Rows from block 4, named by matrix and row number. Each number is 128 + 32 x the weight over its row's rms, rounded and kept within 0 to 255. All counts start at 0. After the name is the row's rms in percent of the matrix's.
# convs0: reduce pointwise conv (model.blocks.4.convs.0.weight, 72x288x1x1), inputs 96-191
convs0.0 093 [128 182 186 128 128  74 128  73 128 128 128 128  62 121 152 128 107 161 128 128 128  95 128 128 128 128 125 128 128 120 185 128 128  97  21 128 163 128 128  94 128 128 128 128 128  85 214 128  64  93 128 128 128 128  65 128 128 128  99 128 128 128 115 128 128 128 110  47 149 128 128  68  88 128 128 128  92 128 105 202 128 156 124 128 128 128 128 102 128  73  82 128 128 128  73 103]
convs0.1 101 [156 128 128 195 124 119 128  65 128 128 128 128 204 106 102 128 128 153 128  98 128 183 134 177  73 128 176 128  58  74  56 128 128 128 128 128 128 128 111  89 128 158 114  83 128 128 163 128 128 128 186 128 128 128 128 141 128 128 170 155  91  84 128 128 128 128  84  83 168 128 128 102 167 128 164 150 107 128  98 128 193 191 121  96 128 128 128 128 108  76 175 128 128  60 128 128]
convs0.2 092 [ 92 128 128 128 128 128 128 143 128 169 128 128  99 128 158 128 128 128 112  78 128  80  42  87 128  70  87 117  89 195  36 154 128  19 128 128  91  93 128 110 128 128 128 167 128 128 128 128  64 128 167 128 178 122 128 128 147 160 128  86 128 128 104 164 128 161 128 128 152 128 128 202  88 128 128  47 128 128 128 128 128  73 128 128 128 170 128 128 173 181  77 128 128 128  38 128]
convs0.3 101 [100  98 135 128  88 128 128 199 128 118 102  76 128 128  94 162  90 169 128 128 163 128 128 150 128 128  80 113 128 128 112 128 128 173 128 128 128 147 128 175 128 128 177 128 128 167 110  98 188  76 167 128 114 128  98 118  86 128 128 100 131 168 128  96 168 141 157 128 128 128 129 234 128 128 128  91  89 137 159 131  67 137  92 128 128 199  73 128 128 128  93 171 168 128 128 100]
convs0.4 117 [ 87 128 117  74 128 128 144 169  73  73 128 109  88 128 129 162  95 128 117 111 128 128 102 122 128  93  97 128 148 189 181 128  92 107 118 108  97 203 108 128 128  89 120 156 128 128  93  48 214 128 128 113 128 118  57  98 128 144 154 128 128 172 128 128  81 109 128 152  72 128 152 185  34 128 128 128 128 128 160 109 128 128 128 128 128 101 128  62 131 128 128 108 128 128 128 128]
convs0.5 094 [128 128 128 128 128 112 128 128 128 159 128 128 128 166 128 128  91 128 128 128 128  94 103 128 128 128  95  93  86  78  96 128 128  57  61 128 146 128 128 128 168 229 109 171 128  86 128 128 128 128 167 128 128  84 128 128 128  61 163 128 128 128 128  97 128 128 128 142 128 171  94 184  95  99 128 154 112 128 128 128 128 106 128   9 128 127 169  51 128 135  90 128 149 128  12 195]
convs0.6 099 [128 128 128 128 128  33 158  97 128 128 128 128 128 128  98 128 128 151 128 109 120 150 159 128 128 128 128 128 149 128 128 128 105  87 180 174  94 128  91 128 107 128 128 128 117  85 128 128  56 128 170 206 128 128 180 128 123 128 177 128 128 128 192 128  82 128 102 128 154 128 128 128 254  80 128 199 144  85 128 128 141 128 128 166 137 128  91 150 128 158 128  64 129 128 157 128]
convs0.7 099 [128 128 128 128 178 106 128  82 128 128 112 128 128 128 155 128 129 128 128  76  91 163 128 128 128 175 128 128 128 143  99 128 111 128 208 128 128 128 128  72  95  58  79 128 128 128 102 119 128 128 128 128 128 128 116 185 128 128 128 128 138 128 128 128  91 134 128 128  39  93 128 128  76 163 128 103 128  99 128   1 128 128 101 128 128  70 128 128 180 128 128  55 128 128 128 128]
convs0.8 100 [128 128 110  64 140 128 128 128  74 132 175 128 128 128 188 106 128 102 128 128 174 128 128  84 128 128 209 164 163 128 128  92 163  59  83 128  95 118 147 128 123 128 128 128  85 172 128 112 107 128 128  95 110 112 128 104 102  98 113 128 162 128 128 192  77 128 128 186 128 202 163 128 128 176 169 128 152  79 118 128 157 123 128 196 128 111 128 128 158 128  56 101 128 156  50 135]
convs0.9 096 [147 128 176 128 128 128 128 154 114 128  87 128 128 128 185 128 128 108 115 128 111 128  61 103 128 140 100  82 128 114 185 171 128  79 184 128 128 112  42 128  85 128  80 152 128 128 128   0  41 128 128  73 118 128 153 148 138 128 128 128  91 128  80 128 128 197 128 128 157 100 128 222 128 128 128 166  91 128  81 128 128 128 160  70 111 101  99 165 128  70  52 128 128 128 128 128]
convs0.10 112 [128 128 128 128 128  74 128 110 128 157 128 128 128 128 128 164 144 101 157  76 127 170 128 189  82  94 128 128 128 165  53 136 128  86 128  67  90 128 172 128  81 128  10  99 128 128 128  93 201 128 128 128 165 128 128 119 128  91 164 128 128 158 144 130  38 178 128 171  91 219 128 128  86 158 161 128 146 125 128  68 128 117 128 128 128 108 176  93  99 128 138  87 128  65  68 128]
convs0.11 112 [144 128 128 106 128  87 128 128  97 128 138 184  90  87  97 128 109 128  84 105 128  22 117 117 128 128 100 128 128 127 128 128 100   9 128 128 128 134 128 105 128 128  90  48 120 107 128 128 128 104 128 128 102 128 124 128 128 128 168 128 100 201 140  47  31 128  95 223 128 128 165 149 128 109 181 128 128 128  98 128 128 128 162  86 128 128 128 128 138 106 128 128 128 128  65 128]
convs0.12 093 [128 100 148  77 142 128 128 128  98 163 150 128 102 128 104 128 128 128 128  22 182 128  93 128 128 121  89 128  69 134 128 161  84  95 205  87  78 111  97  90  66 111 128 170 165 128 128  68  68 128  84  39  88  81  86 128 128 128 128 128 128 128  90 128 128 128 128 148 128 128 128 128 103 158  88 128 128  90 109  28 128 128  82 128 128  99 128  64 128 121 101 128 182  64 120 128]
convs0.13 099 [176 128 128 128 128 128 128 163 164 128 128  82 168  63 128 128  97  79 153 128 128  72 128  82  99 168  47 155  46 222 128 105 128 112 128 128  41  58 128 184 128  92 128 128 152 155 103 160 128 109 193 128 128 117 128 128 128 209 156 158 128 128 128  63  63 109 128 193  87 128 128 128 128  60 128 128 106  75 221  96 128 149 128 202 190  84  97 128 202 173 161 128 128 199 200 128]
convs0.14 092 [128 128 182 128 128 154  87 128  75 128 128 128  78 128 215 130 152 128 108  96 128  90  97 128 128  89 128 128 128 175  94 128 139  97  22 190  57 155 128 128 137 128 128 197 135 140 128 128  72 128 192  86  63 128 128 128 111 128 128 128 128 128 128 128  72 207  81 128  85  64 128 128 170 128 107 128  84  70 128 128 128 128 128 128 128 158 128 128 169 128 128 128 127 201  89 128]
convs0.15 096 [121 128 128 128 182  75 156  81 110  66 128 128 128 168 128  89  90 100 128 128 128 128 180 128 191 128 128 128 181  84 128 128  85 128 128 151 149  75 128 128 110 128 192 189 112 132 128 107  83 128  47 128 128 128  70 123 108 128  76 128 128 128 156 128 128  77 128  91 128 128 106 117 128 237 128 114 186  89 119 128 164 128 128 128 191 128  94 128 128  90 128  86  62 120  96 128]
convs0.16 103 [128 128 128 128 185  57 182 128 169  94 170 128 128 128 185 103 128  70 117  88 106 128 128 128 216 162 128 120  83 128 128 128  66 128 164 100 128 128 128  94 112 128  95 128 128 128 128  92 178 128 105 128 128 234  88 135 128 128 128 128 128 128 128  57 189 128 176 200  66 128 128 169  43 156 128 128 128 128  92 113 182 128  76 128 128 128 128 128 147  92 128 105 114 128  74 128]
convs0.17 104 [128  75 128 101 128 128 128 147  97  83 128  83 128 126 151 149 128 128 128 128 128 128 146 103  42  60 128 128 150  65 128 128 128 128 187 150  88 128  88 146 117 128 160 128 104 109 128 128  81 128 128 128 128  64 214  74 128 128  95 127 114 128 128 128 128 128 105 128 220 255 112 128 215  61 128 100 119 128 128 128 171 110 174 102 192 169  94 179 110 128 128 128 128  55 204 128]
convs0.18 094 [128 135 128 128 128 128 128 128 128 191 128  72 151 128 128 128 128  95  93 128 128 128 128 128 128 128 196 128 128 128 128 150 128 128  67 128 128 128 128  78 159 108 174 128 155 167  69 128 128 167 163 128 128 128 136 128 128 128 128 128 128 128 128 162 128  99 128 128  94 143 128 164 146 128 128 120 128 128  87 156 128 128 128 128 128 128 128 144 128 128 128 128 169 128 128 128]
convs0.19 095 [177 101 128 119 128  57 196  93 128 118 165 128 128 175 128  83 128 128 128 157 128  77 128 188 128 128 119 155  82 128 128 128 128  90 128 128 128  62  92 157 131 128  77 157 128 128 109 128  90 101 128 128 128 128 164 128  82 128 128 170  60 128 112 159  62  70  17 124 125 162  36 128 128 128 176 182 162 128 128 128 128 128 143 160  73 120 128 205 128 128 128 128 128 128 158 105]
convs0.20 103 [147 179 128 188 149 128 128 128  90  86 128 188 128  70  82 143 128 153 104 128 128  70 193 128 128 183  78 128 115 128 232 128 160 116 128  94 128 128 128 128 128 128 128 149 128 128 193 128 128  24 159 161 128 117 128 128  75 128 128 128 123 197 128 213  44 198 107  72 128 128  98  88 128 128 185 128 112 128 190  52 168 128 134  92 128  92 128  81  83 128 113  93 128 128 128 128]
convs0.21 105 [128 128 128 128 128 100 159 128 156 125 181  90 128 128 118 128 128 111 139  89 192  93 153 146 133 122  93  68 108 128 128 147  83 128 128 145 128 179 128 128 128 128 154 135 128 128 186 128 147  96 128 128 128 128 167 128 155 171 128 180  61 128 128 156 167 128 128 128 143 115  88 128  94  84 128 128 193 128 128 128 128 128 106 108 128 128 128 146 128 128 116 128 128  99 161  92]
convs0.22 100 [185 128 128 154 114 109  75  95 128  59 128 128 150 128 159 128 128 128 128 128 147 128 128 101 128  74 103 128 128 128 160 128  89 162 128 128 128 163 128 128 128  70 128 128 157 128 119 128 128  39 157 171  95 128 160 128 128 153 128  84 128 128 128 216 128 102 128 128 128 128  72 128 128  91 128 154 101 128 128 128 128 109  92 170 128 120  75 128 128 121  95 120 128 105 175 144]
convs0.23 096 [128 128 128 139 128 152  99 152  96 128 128 182 128 206 128 108 128  79  49 128 128 128  98 128 128  71 135 128 186 114 246 128 108 128  42 128 128 128 128 128 128 128 128 128 128 128 128 101 109 162 128 128  49 128 128  97  35 128 128 128 128 128 128 128  83 128 128 108  49 128 128 128 217 128  83 128  98 151 114 214 128 131 128 128  96 128 186 128  91  68 104 156  58 105  42 128]
convs0.24 096 [177 128  62 128 128 159  62 128 128 128 128 128 128 128 171 105 108 128  94 128 104  88 128  97 179 129 102  91 162 128 180 128 128 106 128 128 128 120 116  88 184  75 128 128 117 128 128 104 128 128 142 128  73 128 128 128  56  95 128  60 172  84 104 179 128 115 151 128 128 128  83 128 176 128 128  69  83 117 128 128 128  58 128 128 126 128 128 171 147 177 115 128 131 128 128 150]
convs0.25 109 [128 128 128 156 117 128 128 128 150 128 128 128 128  89 128 104 128 107 128 194 112 175 101 128 169 128 128 128 128 128 128 128 128  94 122  97 128  55 128 128 128 128  53 128 105 149 147 132 196 128  87 128 128 142  93 166 162  68 128 128 128 168 128  76 188 128 186 128 162 128 158 148 100 204 123 128 128 150 128  67  99 128 128  71 113 146 178  67  85  84 128 128 128 128  30 128]
convs0.26 092 [128 128  95 128 100 128 128 185 128 106 128 128 116 128 128 142 128  62 128 128  83 128  64 128 218 128 128  91 128 128 128 128 128  75 108 159 128 128  94  92 128 128 128 204 142 128 128  70 128 100 128 128 103 128  85 128 128  89 166  92 128 163  91  92 128 185 214 128 152 155 128 166 140 128 149 164  94 201 119 154  67 116 171 128  69 128 128  86 128  86 128 168 128 191  88 128]
convs0.27 093 [117 128 128  90 128 128 128 150  65  91 174 128  81 128 128 128 128 128 128 128  57 124 128 153  38 128 128 128 128 103 184 171 128 128 128 111 153 128  95  46 170 128  85 128 128 128 128 112  90 161 128 128 128 128 128 128  95 100 128  95 128 220  95  41 128 128 128  75 128 114 128 204 192 128  83 128 181 142 117 128 135 101 128  46  73 128 128 106  77   0  84 128 128 128 100 128]
convs0.28 102 [109 128 128 128 149 128 128 159 133  72 128 128 110 117 128 128 128 128 125  93 128 101 165 128 157 172  70 128  61 128 234  96 128 128 128  57 128 224 128  93 128 128 158 109 128 160  95  65 156  86 128 128 150 128 128 102  80 105 128  97  53 128  83 155 155 128 128 128 128 158 121 223  71  93 128 179 110 208  73 154 148 128 145 128 128 128 128 128  89  93 128 128 128 128  97  90]
convs0.29 097 [128 113  66 128  82 128 128 131 128 168 128 128  85  82 128 192 106 128 189 128 182 128 106 128 151 142  54 167  86  80 128 128  90 132 128 144 128 146 128 181 128  64 140 128 128 196 128 128 128 128 107 128 128 128  71 128 128 128 128  83 145 128 128 128 194 113 132  68 204 210  52 128 128 164 128  21 128 128 128 128 128  80  50 128 184 128 120 128 152  49  69 101 128 143 128 137]
convs0.30 085 [128 128 128 128 128 128 123 128 128 128 128 128  71 106 128 128 112 128  88 128 128  77 128  87 128 128  65 128 128  91  82 128 128  60 195 128  47  76  74 128 128  51 128 128 128 124 179  88 128  77  58  62 128 128 128 100 105 128 128  98 128 128 128 128 126 126 128 128 163 192 128 128 147  92 128  76 128 128 128 128 233 163 192 128 128 128 128 128 128  58  64 128 128 128 128  98]
convs0.31 104 [ 72 128 128 154 128  55 174 135 128  75 128  88 115 128  45 128 128 126 128 188 128 128 162 168 128 212 128 160 128 169 128 128 180 190 128 144 128 128 155 128 117 128 128 128 145 150 176 183 128 146 128 128 151  70 137  69 128 187 128 178 103 128 169 128 186 128 151 128 128 128 128 154 152 143 174 128 128 128 128 128 128 150 148 128 128 128 128 128 128 128 180 128 128 240 158 128]
convs0.32 116 [128 128 128 116 128 128 128 128  72 128 128 128 128 103 128  97 110 128 176 118 157 155 128 128 157 168 162 123 128 128 128 151 118 119  35 123 186 181 128 127 128 150 128 106 111 128 106 128 159 128  63 128 128 128  91 100 128 110 103 124 107  60 119 177 201 128 128 143 128 152 128  53  85 183 119 128 158 174 105 147 128 128 122  89 108 129 128 107  65  77 110 128  87 128  75 100]
convs0.33 103 [117 164 126 173 190 113 128 128  89 128 128 128 106  70  34 128 128  81 128 128 128 128 128 128 128 128 163 128  98  98 161 126 128 128 128 118  68 128 128 114 128  65 116 166 128 128 128 104 117 128 128 128 128  23 128 128 128 128 128 128 106 179 128 228 128 116 128 128 128  38 128 128  99 155 128 128 124 101  86  38 128 128 157 128 128  98 128 121 128  86  87 107  76 180 128 128]
convs0.34 096 [168 128  71 173 171 128  86 128  93 128 128 187 128  92 128 131 128 128 128 128 128 128 110 179 214  96 132 128  89 128 128 201 128 104 106 128 128 128 116  88 128 128  38 128 186 128 128 128 128 128 128  92  63  86  79 154  85  84 128  66 128 128  86 128 128 176 163 214 115 128 128 128 148 167 128 128 128 128 128 128 128  19 128 128  90 128 162  97 128 128 122 128 128 128  62 128]
convs0.35 096 [ 63 137 128 128 128 128  93 128  35 128 104  78 128 128 152 128  54 128 128 128 128 128  98 153 163  37 181 128 128 128 136 128 128 108  85 128 191 179 128 128  82 128 128 149 128 128 128 128 128 128 128 128 128 128 105 108  78  55 164 109  56 128 128 198 128 195 128 114 157 128 100 155  84 168 128  97 128 128  85 152 160 128 128 128  89 128 128 128 109  57 128 128 128 128  71 128]
convs0.36 106 [159  86 128  85 128  94 128  96 173 128 128 128  97  69 105 128 128 128 162  75 113 140 128 128 128 255  83 128  81  51 162 128 114 128 190 128 128 128 128  87  92 123 108 128 128 158 109 128 176 128 128 128 128 128 128 128  90 159 128 128  93 128 128 128 123 129  74 163 165 156  48 128 150 196 128 128 128 165 128  66 128  84 128  81 128 128 128 127 128  88 128 128 128 128 128 128]
convs0.37 104 [144 128 128 128  28 128 128 138 158 128 128 128 128 150 128 128 128 204  77 128 128 112 128  77 128 191 128 128 141 128 128 128 128 107 128 128 209  99  45 147 128 183 152 210 111 128 168 128 148  64 128 128 128 128 157 158 178 128 128 108 142 128  50 160 122 128 128 128 128 146 128 128 172  94 128 128  78 179  92 135 128 116 108  78 149 128 101 168  78 180 109  89 176  82 128 168]
convs0.38 105 [128 115 128 128 128 128 128 128 148 102 161 128 128 164 128 128 131  99  66 128 128  93 107 101  96  90  99 128 128 128 128 178 141  91 128 128  71  84 115 128 128 128 128 152 169 166 128 128 112 128 174 128  71 128 128 128 151 152 136 144 126 141 150 108 128 128 128 128  70 128 116 165 138  66 128 128  53  90 128 108  79  97 158 128 151 128 128 128 128 255 112 128 191  66 172 144]
convs0.39 110 [204 151 128 103 128 128  94 128 128 101 149 128 148 128 147 100 148 128 128 166 196 128 141 128 128 173 128 153 128  85 100 128 128 128 186 128 128 105 128 198 128 157 128 139 128 172 128 128  85 167 128 182 128 128 173 128 158 180 117 128 103 128 128 186 128 128  64 128 168 228 109 128 139 102 157 128 128 128 138 179 128 128 128 128 128 128 117 159  89 128 110 170 128  33 128 128]
convs0.40 101 [128  97  88 128 128 128 128 102 102 128 128 128 128 128 104 128 128 116 101 128 128 128 100 115 128  43 128  88 207 128 128 151  93  79 128 128  87  82  80 126 128 128  99 128 128 128 164  85 128 128 128 213  91 114 149 128 128 128 128  99 128 128  85 220 128 128 128 128 128 128 128 128 128 128 128 160  80 183 128 128 128 128 104 128  56 204 128  98  71 164 141 128 128  92  78 128]
convs0.41 093 [128 128 155 128 128 128 128  46  55 144 128 189 113  35  98 103 106 128 128 128 126 102 151 128 128 128 128 159 128 125 128 139 128 128 128 128  69 128 138 128 128 128 128 128 128 128 203 136  99 128 165  86  98  88 183 129 128 128  45 128 153 128 128 211  74  88 128 128 146 128 161  26 196 128 128 145 170 128 128 128 201 128 142 128 153 128 128 193 128 119 162 128  83 115 128 128]
convs0.42 098 [128 128 105  83  84 128  73 128  67 100 126 125 112  37 128 182 140 128 128 101 128 161 120 128  98 158 128 107  75  57 125 128 128 128 128 190 128  96 128 128 128 113 128 128 128  64 128 148  66 128  48 129  92 128 128 128 148 128  73  54 128 103 165 128 128 128 128 128 191 117 128 128 191 128  84  97 128 128 128 128 162  80 128 128 115 128  66 128 128  78  82 128  56  68 128 128]
convs0.43 098 [ 86 128 128  60 128 153 145 128 128 128 128 128  81 155  99  76  95  95 128 128 128 128 144 128 128 128 128 199 128  72  93 128 128 128 220 179 128 128  82 128 105  85 129 210 128 128 176 103 128 128 128 128  86  84 117  72 128 128 128  74 128  94 111 128 128  81 108 128 128 128  54 128 128 158 154  92 185 120  77 112 209 128 128 128 128 128 158 128 176 179 128  96 128  97 165  45]
convs0.44 101 [128 128 128 128 128  76 204  82 128 128 200 128 128 104 128 108 128 128 128 128 128 104 239 128  66  85 128 128 149 128  32 128 128  71 128  99  30 123 128 128  85 128  80 128  96 128  57  84 128 128  96 173 180 128 142 128 128 128 128 128 128 160 153  70 128 128  92 128 113 128 128 176 128 128 128 128 183 128 121 128 180 201 128 128 128  89 128 128 128  95 128 117 167 128 128 128]
convs0.45 102 [109 128 128 149  92 113 104 152 128 108 111 128 128 128  78 128  79 107 123 128 102 172 128 100 128 157  92 128 128 128 245 128 163 128 128 128  95 128 128  83 128 103 128 172 171 128 143  92  75 187 128 128 128 105  61 128  95 128 107  79  99 128 113  61 163  38 175  80 144  69 111 177 128 128 128 128 185 111 128  55 128 128 132 168 128 168 128 128 128  84 106 128  64 250 128  99]
convs0.46 111 [128 128 128 128 128 128 128 163 102 142 167 128  66 128  90 128 136 128 115 128 158  58 128 172 104  84 128  70 157 102 128 158  35  95  71  96 174 128 128 128 128 128 112 128 128 100 169 122 128 106  88 167 108  98 106 100 168 132 128 101 128 150 128 157  46 162 103 133  96 121 128 128 128 176 128 159 119 128 128 158 128 128  92 149 121 128 147  98  81  93 104 128 166  38  97 128]
convs0.47 107 [101 128 102 128 128 128 128 151 128 128 128 184  93  42 128 157 102 128 128 128 104 128 108 157 195 161  97 128 128  70 215 128 151 128  80 128 128 181 153  90 128 128 151 163 128 164 128  50 170 128  72  95 128 128  75  88  96  89 128  72 128 128  87 190 128 135 128 173  78 134 128  33 128 225  92 128 128  59 128 150 128  90 128 155  93  93 128  96 170  66 128 128 116 128  78 128]
convs0.48 106 [183 128 166 145 128 152  79 180 150 115 128 128 188 175 150 128 128 128  85 174  98 211 128 128 128 128 152 128 203 128 125 165 128 189 128  88 128 128 159 125 159 178  99 128 167  87 128 191 178 168 128 128 128 166 128 128 128 107 128 128 160 128 221  67 128 173 128 128 128 177 164 128 128 165  75 128 128 151 174 128  79 128 128  94  86 128 131 152 128 128 154 128 128  33 164 157]
convs0.49 100 [201 128 128 128 216  96 130  22 128 121 128 128 128 128 128  67 147 128 157 128 128 176 128 128 171 128 147 128 151 128  83 128 101 128 169 128 228 128 128  95 128 128 128 116 158 170 166 128 115 128 104 128 128  92 128 128 128 128 128 133 128  51 148  58 128 128  79 128 128  63 128  54 128 165 128  95 147 128 103 128 164 131 103 179 156  57 128 187 168 166 176  87 128 128 128 128]
convs0.50 083 [128 128  84 128 158 128 128 128 128 128 128 172 105  89 128 128 103  69 128  80 128  80 128 128 128 172 101 102 128  60 179 128 135  66 197 128  69 128 128  90 128  69 130 179 128 128 128  71 128  67 128 128 128 160 128 128 128 128 128 104 128 178  75 128 101 128  79 128 128 175 128 128 128 128 128 128  84  84 128  95 169  98 110 128 128 185  91 128 128  49 128 128 128  83 123 128]
convs0.51 096 [128 234 128 128 128 130 128 152 128 128 128  98 128 128 128 120 101 128 128 128  84  85 128 153  18 128  93 164 128 128 128 128 128 128 128 128 148 128 128 128 158 128 128 128 128 128 128 128 161 102 159  56 155 128 128  68 165  69 146 128 128 128 128 128 128 128 128 128  98 128 153 203 184 193  58  60 128 128 128 128 128 128 128  45  87 128 160 128 128  72 128 128 198 128 181 128]
convs0.52 107 [128 150  56 168  76 128  53 128 102 128 108 128 111 128 128 128 128  85 128 128 116  35   5 128 179  71 128 128 128 128 128 128 128 128  97 128 128  85 128 186 128 128 128 128 160 128 128 175  32 128 128 128 128  83 168 128 128  84 128  44 128 198 140 128 128 107 128  81 128 128 185 128 128 128  62 128 128 128 153 128 128  65 128 179 128 128  78 128  44 128 128 128 128  91 177 139]
convs0.53 096 [ 99  80 128 128 128 108 144 128  95 128 128 128  94 128  76 128 128 166 128 106 128 128 128 156 128 149 128 128  79 128 128 128  91 128 128 128 128 128  88 128 111  79 128 128 104 128 112 125 128  92 128 128 152  66 198 100  96 128 128 128  56 199 128 188  72 128  78 164 151 172  86 128 128 128 128 162 112 128 128  63 154 188 128 213 128 128  87 128 128  86 128  97 141 128 151  69]
convs0.54 106 [128 128 108 128  84 161  95 128 128 168 128 128 128 152 128 128 146  85  95  84  76 144  53 117 103  96 153  89 143 114  89 128  86  79 144 194 117 128 144  71 102  54 128 128  87  53 158 128  72 128  88 128 128 128  88 128 101  90 198 105 146 128 154  65 128 158 128 102 128 128 118 161 128 161 128  75 128 104  91  94  97  87 128 108  50 128 128  64 128  78  89 128 128  73 128  92]
convs0.55 092 [ 65 128 128  75 128 128 128 102 128  98 128  77 119 128 162 171 154  67 128 100  64 128 128  86 128  68 128 128 128 128 128 128 104 128 136 150 110 128 128  60 128  64 176 128 111 121 128  87 128 128 128 128 128 128 128 128 128 128  87 128 180 128 128 128 128 128 128 128 128  66 128 174 128  76  57 109 128 128 104 128 128 128 173 128 106 128 117 128 128 101 128 128 132 163 152 128]
convs0.56 106 [128 128  67 132 160 101 128  92 128  87 128 128  87  68 128 113  77 190 150 128 128  89 128 128 128 219  78 128 128 128 128  58  84 116 118 128 128 168 128 116 100 128 179 128 128  98 157 108 128  98 167 128 128 128 102 128 114 128 128 104 128 128  75 156  81 134 101  67 111  72  94  82 128  94 128  97  89 128 148 145 128 128  85 154 128  93 113 128 128 190 128  82  70 128 128 128]
convs0.57 096 [128 170 128 128 134 154 128 172 128 128 128 165 128  90 128 135 128 128 185  87 113  80 128 152 128 128 128 112 128 128 128 128 128 128  90 160 128 128  90  84 128 128 128 128 128 128 105 128 128 128 128  93 128 128  87 128 117 128 128 128 128 185  94 139 128 157 128 128 144 128 128 209 128 147 128  76  25 185  90 128 128 255 128 107  98  92 128  83 128  74 217 128 128 155  81 150]
convs0.58 097 [103 126 128  93 114 155 158  86 121  83 151 128  82  88 187  97 128  54 128 128 128 145  42 128 128  71 128 161 163 104 128  98  95 128  92  66 128 128 128 128 128 108 128 128 128 128  97  93 128 128  97 119 146 105  58 128 128 128  82 167 128 108  78  95 182  98 171 103 128 128 128 105 102 128  94  83 168 128 104 128 113 128 128 128 128 128 128 110  99  58 128 154   0 128  59  98]
convs0.59 098 [173 155 128 168 128 103 128 128 201 128 153 128 203 104 128 200 128 128 184 128  73 128 102 128 128 189 128 128  77 128 128 143 128 123 145 128 128  85 128 128 183 128 128 128 157  90 128 128 101 128 128 128 163 128 128 128 128 128  49 128 159 128 145 128  84  76 140 128 148 128 160 142 192 107 128 128 128  64 128 128 128 128 128 103  87 128 128 189 128  59 128 128 128 128 128 128]
convs0.60 096 [163 128 128 173 102 128 179 128 128 128 128  81  96  77 128 125 128  61 128  99 155 179 128 128 128 234 126 101 128 128  72 102 118 146 128 179 128 128 116 128 128 114 187 128 162 128 135  88 128 141  44 128 218 128 101 102 128 128 128 187 113 177 128 128 128 103 128  84 118 166  93  91 128 128 128 128 104 128  99 128  96 182 101 125 128  78  61 128 128  43 128 128  90 128  60 128]
convs0.61 092 [ 85 150 202  62 128 128 147 128 128 128 190 128 128 153 116  70 128  58 128 128 128  98 229  90 128 128 128  76 128 128  97 128 128  57 128  68 128  30 128 128 128 128 128 129  86 128 128 128 128 128 108 162 108  38 128 108 128 128  97 240 128 128 128 128 128  53 171 128  84 133 173 153  76 128 146 128 137   9  73 103 128 190 128 112 216 128 145  85 128  69 128 128 128 138 128 128]
convs0.62 095 [128 128 128 128 128 128 128 144 128 183 128 135 107 128 128 128 153 128  64 128 128 102 128 128 128  38  87 128 128 214 184 128 128  58 128 117  84 128  65 128  80 139  47 128  97 128 128  75 128  69 228 128 128 130  87 128  67 128 128 128 128 128 128 193 128 128 128 128  61 128 128 168 128 188  51 128 128 190 133 128 111 156 128 174 128 128 122 121  90 222 128 128 143 128  78  72]
convs0.63 096 [128 128 194 189 128 169  95 128 113 128  60 128 170 128 166 128 197 128 128 158 128 128 128 100 106 128 128 128 128 131 221 128 147 128 110 141 128 128 128 128 183 176 159 111 190 129 136 151 120 128 128  81 191 128 140 128 128 171  33 162 128 128 128 155 172  55 128 128 128 128 179 128 152 128  66 165 128 128 128 191 128 201 128 136 128 128  55 128  81 100 159 180  75 128 147 128]
convs0.64 089 [128 128 128 128 128 159 128 128 128 128  66 128 128  58 128 128 197 128 128  93 128  97 128 128  95 128 121 113 128  68 128 128 128  62 130 128  95 128 176 128 163 128 128 159 128 109 128  85 128 128 128 128 128 128 159 128 128 128 128 128 128 187  91 196  73 128 128 221 128 189 128 128 173 128 128 203 128  99 128 128 162 128 128  98  91 128  84  60 128  50 103 128  64 128  70 128]
convs0.65 093 [105 128 128 128 151 128 128  75 128 128 128  84 166 128 128  91 128  60 169 105 128 128 128 176 128  94 150 128 128 128  60 128 128 128  67 128  81  89 128 128 128 104  90 106 128 171  86 128 128 122 109 128 101 128 128 128  72 128 128 128 157  75 169 128 150 128 128 169  50 128 128 128 215 152  88 114 128  82 128 105 161 128 160 128 102 128 128 128 128 128  73 128 162 192 110 128]
convs0.66 097 [ 57 128 106  81 128  96 128 128 128 128 169 128  89 114  95 118  95 128 128 128 154 128 177  83 128 136 128 128 128 128 128  46 128 104 128 128 166 186  88 128 128  64 156 128 128 157 163  82 128 106 102 128 112  94 128  73  85 128 115 181 128 128 158 178 183  86 128  99 128  70 128 128 128  64 128 128 128 128 128 128 187 128 151 128 155 120 128 140 166 129  99 128  89 128 128 108]
convs0.67 096 [188 128 128 128 128 164 128 128 128 128 182 128  99 128 128  40 128 128 128 128 162 139 140 128 128 102 141 128 128 108 128 128 128 164 124 128 209 128 128 158 128 128 128 128 173 140 128 173 128 197 128 128  31 128  67 128 145 128 128 128 165 104 128 128 128 128 128 159 128 159 128 107 111 200 193 128 112 128 128 128 157  59  81 128 161 128 161  55 128 106  78 128 128  69  84 141]
convs0.68 119 [139 104 128 128 115 152 128 161 152 147 128 161 128 155 128 128 128 177 128 154 128 128 128 128 128 167 128 128 148  95 128 128 116  83 128 128 156  97 172 180 128 149 128 136 128  98 107 165  97 128 128  92 106 128 197 128 156 128 128 113 151 128 128 152  44 156  36 183 128 120 121  99 190 147 187 172 128 128 148 128 128 136  86  53  90 128 128 182 128 147 128 153 128  67  75 166]
convs0.69 099 [128 152 196 116 167 100 114 128 114 128 128 128  87 128 128 128 217 128  97 128  54 128  94 105  79 128 113 152 178 109 128 128 128  67  55 128 128 128 128 128 128 128 113 128  65 181 128  92 128 151 128 128 128  87 148  82 128 128 128 159  75 128 213 191  91 128  93 186 128 128 173 128 123 128  68 128 128 141 157 140 128 128 145 179 128  68 128 128 128  86  54  97  61 200 128  93]
convs0.70 114 [128 188 107 128 110 170 128 128 128 128 128 138 128 128 128 101 128  96 153 100 140  74 146 128 241 128 117 128 128 112 192 101  99 128 255 104 163 128 128 128 128 128  86 244 128 128 150  96 102 128 128 128 118  59  91 128  90 128 128 128 128 128 128 233 128  87 128 128 128 163  92  83  94 189 155 109 101 109 100  91 160 128 124 128 128  89 128 118 191 106  83 128 116 113 128 186]
convs0.71 092 [128 128 128 128 105 128 128 128 128 128 128 128 128  88  93 128 128 128 166 128 128  22 101 128  68 128   0 128  60 179 128 128 128 107 181  93 128 167 128 128 128 115  52 128 128 128  96 142 156  75 128 128 128 128 128  93  83 128 128 128 128 128 107 128 128 128 128 128 128 128 120 183  92  73 183 128 128 128  88  93 133 182 146 128 110 128 128  92 128 128 128 128 189 128 128  92]